config = dict(
    arch='transformer',
    hop_length=160,
    norm_position='sandwich',
    fused_qkv=False,
    bias='none',
    parallel_block=False,
    subsampling=4,
    pooling='class_token',
    loss='cross_entropy',
    init='kaiming_normal',
    beta2=0.99,
    learning_rate=0.0019,
    one_sided=False,
    final_lr_fraction=0,
    weight_decay=0.05,
)
Rows from block 5 of a small sound classifier, named by matrix and row number. Rows with one number belong to one neuron. Each number is 500 + 50 x the weight over its row's rms, rounded and kept within 0 to 999. All counts start at 0. Numbers have three digits each.
After each neuron's rows are labels from the 100 clips, of 14848, where the neuron reaches its highest value: "responds to" is what is common among them. Only what is clearly more common there than usual is listed. The data: acted Russian speech (Dusha).
# fc1: MLP up (model.blocks.5.mlp.fc1.weight, 768x128), inputs 86-127
# fc2: MLP down (model.blocks.5.mlp.fc2.weight, 128x768, transposed), outputs 86-127

fc1.503:504484460464490438412467443408498523486564523479474503395500515489523504399479468511429505598475536553390476527558514487427536
fc2.503:481520479520453560505450542474523533459471507469511458520481471551554569431568426425579505528478466544448612486462537582553555
responds to: emotion: positive

fc1.628:588555508421475536515432583510482502597447500550450561478548500626417447491526497501451493493522455540483450497476521472594309
fc2.628:512506507486427612462409506511507483545459510499399507515526479536531490445517520534591504467494419555574456511431558553487567
responds to: emotion: sad

fc1.363:531547442486571535512539551529467459592521571486510491396420518481541570543537522470441540501506503512548472588518479556483392
fc2.363:505483479478508574432536567507505487555592513521462531506570510473460521474456445458532538500545513501519539545511519520501556
responds to: emotion: sad

fc1.663:478540481462530528477547477444504390468518487463517613581457542500420469552528597570499410437435560557492559583487475464530521
fc2.663:450409527474495578507414489491561541404434547397562552453421515442625479511414541528584524491578528548574522390490520448508445
responds to: emotion: positive

fc1.646:541575436485517460518600445485509456593506566477654425456458423505485546426473468480439436475470531554506425577571522473465600
fc2.646:534518490493492682457523484493552442539566466469492521486443474454456538532534507461486505521534486522479548459565451558554569
responds to: emotion: positive

fc1.742:412482635488487511565535391512486487440562419446488528520489546495509441458516558445508496461507461568474521455530515505515487
fc2.742:537535555600466428523488483467526401474514490535474418558496539502634589598545430474617484546450549512478509518431490432456491
responds to: emotion: neutral

fc1.620:513578442484511516530490474483449482485441449564480485518519537448485526613515461509481502522445562478490471573580525625509519
fc2.620:544527441475588512532476480494508523533487570499609460577522558480537532532443452436542490464556408494492519433388424509568519
responds to: emotion: neutral

fc1.689:563499517427453502430527534422474435600530463636520536499508551501464449478539487440446389460569445468391526492498510532516462
fc2.689:552460475457403580575586457481539456493482599506470473472479507502541518567491443518524501522508488449530547498456517456513507
responds to: emotion: positive

fc1.46:548426455468457473591505547494484515444539579484586555542579408529498563472484417389507523430475463568539433476537593489516456
fc2.46:421502518503524559577523482528427545478530540521523495526472567570497467537514518580543446488416477468570512475508400525532461
responds to: emotion: sad

fc1.265:491572503404517537444574478470522447466528518456454558510466647457515600502456520545486426513391452473590466442579583544435432
fc2.265:552441450488471382581479530461491457522386592563530352469474483539535472525527526497540423539522589465439556405573539509564455
responds to: emotion: positive

fc1.535:462452508536451533494543476437498479551497494464589479485501478501512496447503559467506544487431519580546509434569464503477505
fc2.535:427499564479485469545468566475519355521468417417536434532412478511554539457464375537425512511555449486413480441509453458497509
responds to: emotion: positive

fc1.253:517545490507524523500498552507508479463494501608480415593414606601534463446551513526472492533514414442451499477476482563533412
fc2.253:520506472488517634494454509461517495543514491525485509463535475488436442432532495462598551473476486547508511558510480520536564
responds to: emotion: neutral

fc1.336:481478515515526521479525379550503494577506463492435478503467509480505423491458542539612495447454543528522424475424432491499508
fc2.336:484490534492512616452459474465555495475588518515542473488537526487502484514447487442556538481522514440531491546471484514523567
responds to: emotion: neutral

fc1.84:389403456557481371497490524455484466567410526453488508444547478550502587503402501494507436419462456496519482607494494560512571
fc2.84:476516514488498582507525509487483525521603583485443465527500449392464557501491512451542522538547492468533583549490468544484553
responds to: emotion: angry

fc1.144:576494536378520498452577540496568450558565443490445479577488511499589558508547539428484474581508554473491450544509457498598467
fc2.144:571475547398521622474496516516498544480583590403553471534484493445517582480491555434514428530508500481505521599479566576534559
responds to: emotion: positive

fc1.726:505490483468424534506462516600556554478460538519578484458489441470520511474557337481488508536558531530485471527502506475488483
fc2.726:471544554468500476529473495506482552406474525597489392545549526573587556573497551545586454456424543513577494469472477452529510
responds to: emotion: sad

fc1.518:558569502469481482504624526545521462576542466507543501448565559523530479450488486508520522466492503580469405471482499517429416
fc2.518:528452491461479583495449478440547518468493657471560444559556570429491474478464499444563503495499530449537524538455486454489500
responds to: emotion: positive

fc1.533:480557480513517461552514539470454418562526524555405437499610514415495489455462554496540546538513399438406510532546554528488453
fc2.533:464460498488443549469411500544468472576573532516581544571517554438432407576473582477503558425482456475498447533490476435509531
responds to: emotion: positive

fc1.766:477627449584439478576483513534468553589534537537526488435553436501555435517502442544515491577484550396488527498478422572539497
fc2.766:482552459518523549410489542537546466482549510495499475542511488430442532480468488396535573521538490525565482552487472517459603
responds to: emotion: neutral

fc1.643:448440550454448496434410483536518429518537440536429485505578639517465524426597462494489552405414519507609456497530553497523487
fc2.643:427487505531598613527574482461483481464526476579595525498546459552477537521485542435554472452537524500519487559324534495520520
responds to: emotion: neutral

fc1.281:426471508419475571534463464628556530525497378465488366444480606401478589413547511573481465575518552503535420475486470479566464
fc2.281:573508512522404463609558473509556488452447499591438492514503492557530530569489546505584506526456448545432449538563603481539514
responds to: emotion: sad

fc1.619:475518510497450465467488530446490531538531502549490540588567440462531414518436508533595578428490439557467463516453470455448573
fc2.619:492518539526503412622452535442513461515434556498486436461433532486490461533466524627542483514446496482440493443576524482550392
responds to: emotion: angry

fc1.51:439514524497569463510535490519517476579572610554431492459444440451450523616505501497591533477427475444489476561371504470581452
fc2.51:526488490467478602486510463552528540498567518514489504500473483452480557490507472468528552493505507512479476586486481465459619
responds to: emotion: angry

fc1.7:514459522414466502501517525493431523484444472537510576507588530605518460468558492520400486459490523450536429420502462548556445
fc2.7:515484514414499495551401528428527427618551497459469481474510475496512477452622478601474501557504484542492420459535588559427450
responds to: emotion: sad

fc1.295:570641521460406449455554499467540521544502488525485572546481514424539471397445515447508560446477552495492497502640510480463537
fc2.295:479338477437474433517419596382447610465458494442510527438507497579514476474540545453389465565464513532511393482542545454538432
responds to: emotion: angry

fc1.745:452429474425573550558581600464545455436472423517464474578509592497413534493406530481467520489503451441571518476472518577526488
fc2.745:499471458462509482515495573437448528455455565520525497515457510536522542469563454513525417423437514519458519515461487457473575
responds to: emotion: positive

fc1.186:567506499568411521524471523469504515525514553454483511531522411488474584464551435457531557507516477553483501496512525487468527
fc2.186:472513511431512453524474489502410500510458492541524418544495568495568418555478520579511477502446547420549507461548439416539421
responds to: emotion: positive

fc1.261:553494426434580475506510492521579537403486540542503446531565519499495544575537427468456495455512488564517457507471621425516486
fc2.261:439583479627547580515521510424428546495487453524501504498419523567557550548513514424522453539543537493549558424433466486599432
responds to: emotion: sad

fc1.453:479547520509562505581554509588496491540477414495422467494460563477563453475536472441565432498497552483449521480417407529422423
fc2.453:557451562510517611465465471519510490528532507485508448528542482486489499483488512394493547508548534479560500525495458517507591
responds to: emotion: neutral

fc1.134:580649508484523589469486524428512504437560533582454449482489483479402495428521482495578475578511489505544487464457536475569443
fc2.134:490479504461482657457508495534534456510540509535528475515521485493475465460501501504546569512504511519551473528493525526490537
responds to: emotion: sad

fc1.712:624559444436546514475575458531539527562461537535441424511506417463473497533479541559569460460539505504482447462557556529481471
fc2.712:524451472490519619442466480500559540479595538447546515502491444482475510508479507464503479511558570453561526497436507539537510
responds to: emotion: positive

fc1.483:528482534453543520414526433502460468527536478504462505430511548478430441573497587481563459622561480546485518441425488444409519
fc2.483:463519451512479394529537470463506512477493577472552551463480507492476485592464462564564427413433527489469522562436410488528477
responds to: emotion: sad

fc1.475:529511502573582556584522493551507496473515483566518501499406594491534449521508489516530518527405512621491453439489590536628424
fc2.475:509555485584541545484459447515492493470543500458524472559558469474445485511475544477593520455536518493573526558470508513474503
responds to: emotion: neutral

fc1.294:568517499456487557522574570508596481538469580605469506505456530427598477470546474480497480549476596477379452576454506482584458
fc2.294:526465453488491580443483484511528456503560456511498466494561499477467513462492480450497506522528479516509522504498498540495608
responds to: emotion: sad

fc1.496:588504636455468464505506508549413500544492503416494465437465519488392537454538540447466508516395469488503489440456520478494422
fc2.496:466434406515499596526533476508504526471497574481482526537589498545523475495544496478514527466530482479549486531430525505447534
responds to: emotion: positive

fc1.637:507550462566546522521523410531581539484434583577431531473485519534506521493463580462600513526518493472540525536528594507510519
fc2.637:544492467509455618447498467521507492535563457469501532510531473470467477507544504430501569505562497484484499557462492566479542
responds to: emotion: sad

fc1.446:523602549530491515467600440486482598556469498420564468533580420450458538506503341497492542476634508462482415478450454513492435
fc2.446:482440568387422532517534410522473491489534546510563442491524615563532477534460466574552459508540478499503431500479482557490466
responds to: emotion: positive

fc1.179:563520475598537473489539490460585466573567522479457465487551457580498502453487499489562503546570549537514498575452574450491522
fc2.179:417503453514569608478517498557546428556555459513513532518506486486458448500516490490445547499589591499474500543454518544535570
responds to: emotion: sad

fc1.572:496547500473635477465423485519610497516512416571479490500581557495621471584480572536553540506518484498583475395528479495510432
fc2.572:494509523503484482534553474513539522511434482536575489520456527499526472555498448513488437529476408493488565394528443443563522
responds to: emotion: neutral

fc1.341:528529512511513405615622523490532478488623552573483540467506564518563540522437435497548588446485443530440498526510556481511467
fc2.341:594471481492450440524416492473442485487494512518421503510466435486545452486574548580454480518464523557467504478572506506575410
responds to: emotion: angry

fc1.286:516517554501485534507462485453473486460454556557449524463607516501507407458494446444475521550423517428625458519458576550543524
fc2.286:601501546463472668498408510496514482549574517488428458486542457523461521480540501549492509491508536496495431485500477486466500
responds to: emotion: sad

fc1.297:578500553499463461586440401522536392553535482491402453439528429530498482447474365509575507536507557507483540533424482417479444
fc2.297:449520463502531584429494472500520509510575504561528524523538429509404474475510514454499590511500456446530488531487552492453561
responds to: emotion: neutral

fc1.651:462506505447483434504463474551532489513560468515525532362539578500495474491506515485482440466514583489580370530450422585495476
fc2.651:520542565483451360524501545525510480557417509556410511523574436490579519486568412516491472503450465501535393546581583543488441
responds to: emotion: sad

fc1.719:489457448439458447513543499618488464438528537576470580549560496477479533446452458504474418474456444434442534389477489496566561
fc2.719:467454522553535509501539457496519449479520492418505477491467536486548395626504491528556484460520504470524444459457454433544430
responds to: emotion: neutral

fc1.290:551561467571510527506359530425458480515548470557475456542470524383502442433502483666499422520553507429442389482383543522436531
fc2.290:528510457471501613443506482537548483501597504533510542507592502462443482441511523435536552490480508480544460552490518531488569
responds to: emotion: sad

fc1.676:459465515556530554530499569478449459494449498434500504505453528462460521453492561555518516543423576398476517530419410583447432
fc2.676:485510507483488604415528505580518471539585543498523522528589490480447484439510467427548561481530486466526466574517476513467578
responds to: emotion: positive

fc1.498:579496429421603484543427562507528489460581563498518537477566457452559512457540387500503572428510502502477399507492529499513462
fc2.498:486523521492476526560513476518497567503456577573465469462475503433522544604495464597531524513468542564477528415473568457539453
responds to: emotion: sad

fc1.168:470503503514541410562631509641518500522559587547519550463479547528558514515515530504579547497503465530452494531541578475525486
fc2.168:560445473486455452519325524457435599511469574473465488500417376470576518515490504522514499599550507547519565476486508439495502
responds to: emotion: angry

fc1.321:524493512496401516458636520471559502560456572519499482453555571499435591413489489527499468531502547492459503544495407584457537
fc2.321:495568471496474592428542509482566441549509517465469558516571503475550486491516522474490419476442506574457572461623494492535551
responds to: emotion: positive

fc1.41:560527520432524529543586509443534566563571475522494511490467480571504510457474493421483573445437498515511459482472406500433474
fc2.41:508470524418382504510507490492436540394484517422547416472511515527556560439496435503502550526570469456449496415436460435546530
responds to: emotion: positive

fc1.368:435493441565527395508453559610431507417502448445464413528548553466525509525503604536500453516448524446552475500519410457569459
fc2.368:554511565478486411476563523445447426437511472470469378498545481512593477588538467563509459509518496497467507381461480476473411
responds to: emotion: neutral

fc1.347:554565447482506492523451452507509463481583485518465487516582502468437474491531525489492524605474516506409484481521561531470409
fc2.347:530468414500523530552609525472482467517434563433515474438497505439514523536534508595450457594486529498608477415491538483489384
responds to: emotion: sad

fc1.506:587600542507574533508493538431500464480516491534491438476541597455402530454504508466531418595530529500466472587426535480527439
fc2.506:522515497418474550423452466505552514499526518435523531557545508492483538485441490430542540516516525472564463543484464506511575
responds to: emotion: positive

fc1.754:486522478468432536494519490419429563536563463473493492512577436501364441490469494478472554469479501484516479408497482473472449
fc2.754:454563470508401591504398502491516462554438467568462464474487597587575512462495487604419420505451479526505514492544478429471407
responds to: emotion: positive

fc1.79:481631471444569414538482488495400477446489462546497424513483473524535539531418541482480523521544495481562476460507528577486448
fc2.79:523490525505486445533492480501515486623464491506504458499504548468553521549445399563543452453456455461580513502510554559555392
responds to: emotion: sad

fc1.25:485474553509534475510471417538501522533515481508456472538507474468540487481474561582606533449456566441445441600476460519469602
fc2.25:495477471462494596469471456489547521517632516491544516517528497479480514540462485430520588495570512484546568531498481524485566
responds to: emotion: neutral

fc1.5:458502492591496493568485451621533501590482512485438517578573462490526565484531498470488448422433505615578381539581423549522493
fc2.5:543484525452502564433505489507527499524617490513556484495522495440479484554492509421540568477638533452544508559475496540527575
responds to: emotion: neutral

fc1.544:514474458455479465501510456474491478518519578560549441489456468609473551442517484535517578458556481472428475441561556495481617
fc2.544:423503443574499478645462495503479483545487514542523400536475501454507487500478515594556468583479549503484550543507535439541464
responds to: emotion: angry

fc1.383:505502442496536507446605421441559487505529462484456502553509572490467546537551580556539416505488423468514537480494558493473444
fc2.383:554501517485501416555508492483417509584322499524548508489533522466465469474452459577478506528448515430468539502646425509550460
responds to: emotion: positive

fc1.310:504520539513508356578474557445437407535493561528468526505445466524409534530475482524459501516565510520514479528522495456528479
fc2.310:465556477456515352506573521542497543489516514545500509490577519447557555525512526559575496521494543535616489464546468377510512
responds to: emotion: angry

fc1.216:554540518463501546466474491483528525528420511526542490476545506485520501478549537446528381549537421423485538468483490446585412
fc2.216:530488480480511625466493490508507501546580528502475486496566468481438500470468467451502568516513465515556507538499523523475567
responds to: emotion: sad

fc1.735:571582464517473476533425562532500536539507519495550567496588534459519557495573476500533493480430482454571490488467465532564436
fc2.735:533492491555455525518521440520475517403444525547511425453395469512513535496475463559477409524482493501350532507445533465489529
responds to: emotion: sad

fc1.116:581505489528522582474473549507507494456455450483452379468476479463541475492474483468547421553497505479478468549363538488540536
fc2.116:515539499469519572409512523523543489458574537464490506518554461507460517462485513451555559505531492513529459537512491479468579
responds to: emotion: neutral

fc1.461:501383539561490384496523529466486516453503501460499484518460405449406497526472555535528460481516475573519480528523419475389531
fc2.461:564522432489478557474538472465516478536596571448474439494505518391527511553508484497531511522515493480500545558471523512493565
responds to: emotion: angry

fc1.22:536482545526478459521493441550437446545578438480433463463534573481488572400426487500488504524537504399526467527510507487457475
fc2.22:472515478426510642395521505508491448529575588484503543548560516428399486479461534431524498500511507455541487567491488524499528
responds to: emotion: neutral

fc1.268:519567429493551513530458518517450560499493471581454496498426470478487410547474555517571511560470516528553577477485501482537556
fc2.268:461555542467492579522481445491555482401493480468570428479474520512568472531533516530577551433513410535518508424408424467568515
responds to: emotion: neutral

fc1.429:490537487590539500509476471543478527596515471505504503460483484472487487525513434476568511534467599516526554545397470450524465
fc2.429:492491482438488601442512483505555488482579497453513491495535460464475531444496461416539555464543494480543507575478495528510574
responds to: emotion: positive

fc1.538:404587406558475526484509416553559535511486463480494453518504617458441438551500519515516474621550511493504530417510498451550520
fc2.538:510495549570456438526581491487588552457518459524508439520460499592526565573440537518579467484394496499498486469459553397553528
responds to: emotion: neutral

fc1.322:446509480539427512441517433490503537520496504477498530524342462409540443519542486492491571378398459503467476487516436502461424
fc2.322:447519493527525451518549559444499511438384501524441508488491465579476513530532538515484510419485509504513437433468420485481549
responds to: emotion: positive

fc1.594:479584574561506451535533537533493485458456511519549478584467632445466429491458379448580467558527461445438508493545520580441506
fc2.594:472479535490480401513467490469488527455462537455473479418520423456509458527478485559482501487564586535473530499523507497453477
responds to: emotion: angry

fc1.292:555544547569504479533513501500466435504498452540488432476507579540393511484464483516454511501433454520538536552486473439504429
fc2.292:504488438612561525571576505489554452505511593485502500518510500501504348546481461475448386523537466464475517537536439497522508
responds to: emotion: positive

fc1.406:514549438516489536458501486492477477513528421490497505469555584483494457502520500496462533512491578503569488461435525564406449
fc2.406:500450544546412572539467495522487512491495560526430454434448503456507490549586486569527461489433495562466544475488538473506388
responds to: emotion: sad

fc1.29:435443560525583444478576482534511521420629481503463476447420433499491532607506493473536493435545514506468487420496490464544481
fc2.29:471537438564519468548470492565456475416522494436554549512574523454502501523427510470620468496500485498497437542378545503516529
responds to: emotion: angry

fc1.229:465492569478457506445443516544509428559558540529451534371586579562449407441509478491467484424454578454523370532461523572420469
fc2.229:564503531413455547527384516473521429553538593530410485425492548468515557470567470616492504515471427599520458464492547541556400
responds to: emotion: sad

fc1.146:577522533575485551533474471532539538562563483439442450496504422504514518515534458526465483485571611433551438525470521503503577
fc2.146:499550498475546563412526441551547531466580581502582569543569498440522556474515465442514495521509647457533462461487483449519585
responds to: emotion: neutral

fc1.657:536452494534479542468528502590514440571496552486418477459526563515491458466488578553516505547471534509513374558436563365496432
fc2.657:482490510497525574446460444508538517520551516527557541537544487495478463514492509425590561478596533490557497575524500534491557
responds to: emotion: neutral

fc1.18:526432426423482555525477584558509420452523503510549459477475395493483526503527438414435443497501463529534481607523576567476447
fc2.18:484526505513482494564446545458494545464525467561477428545550515540537482548515495569530447541453533519519477477434425526552521
responds to: emotion: sad

fc1.250:543534518508474488484533387460525560409450508492511467475479478572503418479477490539528491395546550432577424491436527548529508
fc2.250:525509490445500409511501562422522592507446463478494533590470531572505366525590434460521385535524536528483513499485494530501421
responds to: emotion: positive

fc1.361:472553492446452411476369526509483494446614457526405541531534547439454476581546489511619573429537459459509522515467489537556501
fc2.361:486451557491521524542559456495504416472420472494545476423435544511429563450512512438436413549482548503412512556526444466506504
responds to: emotion: angry

fc1.756:561490486605533571473521501418622448525539513524560480415454411476492524461509531450432488577521578604464442540504470557460559
fc2.756:500488483582512607549527461515522396513550486399511523489444514460540470469477433510526469479458541552427491426490400519512541
responds to: emotion: positive

fc1.414:488523546473483554510316548474516457474521421572537496476472546534423379457607486490518465519475505524562469439452551515544452
fc2.414:625510499465464604437436465484526455562552529542408492527525488507504520467531467530517544499526441575525478486476520552531523
responds to: emotion: sad

fc1.683:511454534463545454509528414491478637587511539456488497500516562466465504550458511519523609508507457459423470595492490396460489
fc2.683:517462435518513463542514528561493459459454541516530451579481467472570516488552518583567485500544456487438591435519449459568487
responds to: emotion: positive

fc1.169:424489444414496505414512555429507457430438430478494465515496531520493580439463458531505521503507460532375532555588483417489509
fc2.169:425463531535497510556440514457472395456456492572505501597453515593462477537645495453557469503511432535410433483521428495492518
responds to: emotion: angry

fc1.741:456429478561455534523552522497622456533487528503516500408605478536521469537421573396479475572449531536483492456535492625478518
fc2.741:556520531574461472569453499518500461596442455483454507499477514488534499511523412518456437429449446525358474553574425517457492
responds to: emotion: positive

fc1.393:443615480549574502568522501509542489548515588575476516561529529552480553576439498408492511426487467532520511595510605476544532
fc2.393:543498513466503620486501477481511545496616505472503494531494471458452548524527460455552549490547479453531532576471486545507573
responds to: emotion: positive

fc1.615:479452457531456489468670434483510440474525575526481427481447474445484497463429473434468544502559484506432541487501490492490553
fc2.615:518494485419449506558371545513475486532538527483451516531451511510521546433545490540450387540445450572476558392584489486567442
responds to: emotion: positive

fc1.702:560486580463513556478566454594540478519508486564490464509529596527521475542509475461486442524574567517630505493498513441458447
fc2.702:485511552535488462591583504511423422476450526534499459491531560503489496487487470474559468567501596581508480459495507495529450
responds to: emotion: sad

fc1.113:488494472546504447543456512435454495592522480508474508556589482454447460416540508534429451454549387533462485537575505485435472
fc2.113:488470457485506607439473482526505539502552569437539513546503563443450460519472470478450539587514452483488534454547529548462561
responds to: emotion: positive

fc1.660:542506509499446491620582507470532478474638502508518542438511511455536460416503500446434537616402515605565490507578541518484405
fc2.660:618598466505457533502456484539473432496479544485533402505529562466483451545499491510506493519512505499452525534480427498487474
responds to: emotion: sad

fc1.307:545563478543506531522491549395358464593470502525637477477515493505449436320508503481474585469501602514540432471485553477537445
fc2.307:488531488405471651478511512552502438507564544487454455452491464470434470413549503521524546491510446569518502490525477480515553
responds to: emotion: sad

fc1.252:497587545498504519534482508503529563555487560486479452507457459473457505517511443594474519529609602480537470515508528521492533
fc2.252:564506491496512441409483510487445541451523539563524478608542548564547535531499561599515396492466537486487477461520494464537486
responds to: emotion: positive

fc1.103:498543513531517485491456474599529467409499477443518474556536564396447399593506469471519532454480491574454612497576529532464558
fc2.103:534514472544479447557494469456456481506631509636513492600512469575590531560435533511595451569533406487519487443465444453516525
responds to: emotion: neutral

fc1.215:502529432367494526497537534422469469466550537522550491454539505524513484484453507500366535480543422479481447453469539490441467
fc2.215:529528480430540519543465471442515594483535535589482513522554559460536536592597358640600456490488457514483523396560490466578493
responds to: emotion: sad

fc1.260:517564492499427406540560511463499545504568572483503569471607446642497576550444458522533486413537360436455514511436503489378459
fc2.260:493496506509509432582457500486448454493492595568488406540545462411466472469544481568542511489445515473517555518498437471540434
responds to: emotion: angry

fc1.72:515489489456480513431459506505590533500461562515545503426492419519490512500529407492387504509542466499489475583533566512503504
fc2.72:497475506515534463583517545498495548389543490551461453520481448489548483508487477569576461547467556548512465447394509466537483
responds to: emotion: sad

fc1.352:530528426449471537380487521419464521497500529462458469536476486509446433451524576554431523441463477512442554462469448519589527
fc2.352:520384414512486539476508465459449511477435548458578518488497507470525514468553507594528512427452465453453404407407476524415544
responds to: emotion: sad

fc1.167:408510486550548464524641511553499614463524454523430532484509535486532531548485467489521511388537507550495572479574514628519493
fc2.167:540481512507428430535487524561436496515450506537458500469430528474520491494469466438529467500492440509458570512398523460454495
responds to: emotion: angry

fc1.617:637466447440566515479459495500481525489523465545458545459512512491587552462575423462525588488468508494512440537469558437513472
fc2.617:515508511543459580545516434470449487521456602569498459463422463472511560582519442619500490524498548523398550443426566436505492
responds to: emotion: sad

fc1.422:530497519529467564607441467451582547498534496565516531414477561485471511542440487510524429506477513494427510525438509490524505
fc2.422:500498480475496590454533482502467511547579483514488486504544470494486448550522562440478535545463501463466504530534489492479508
responds to: emotion: sad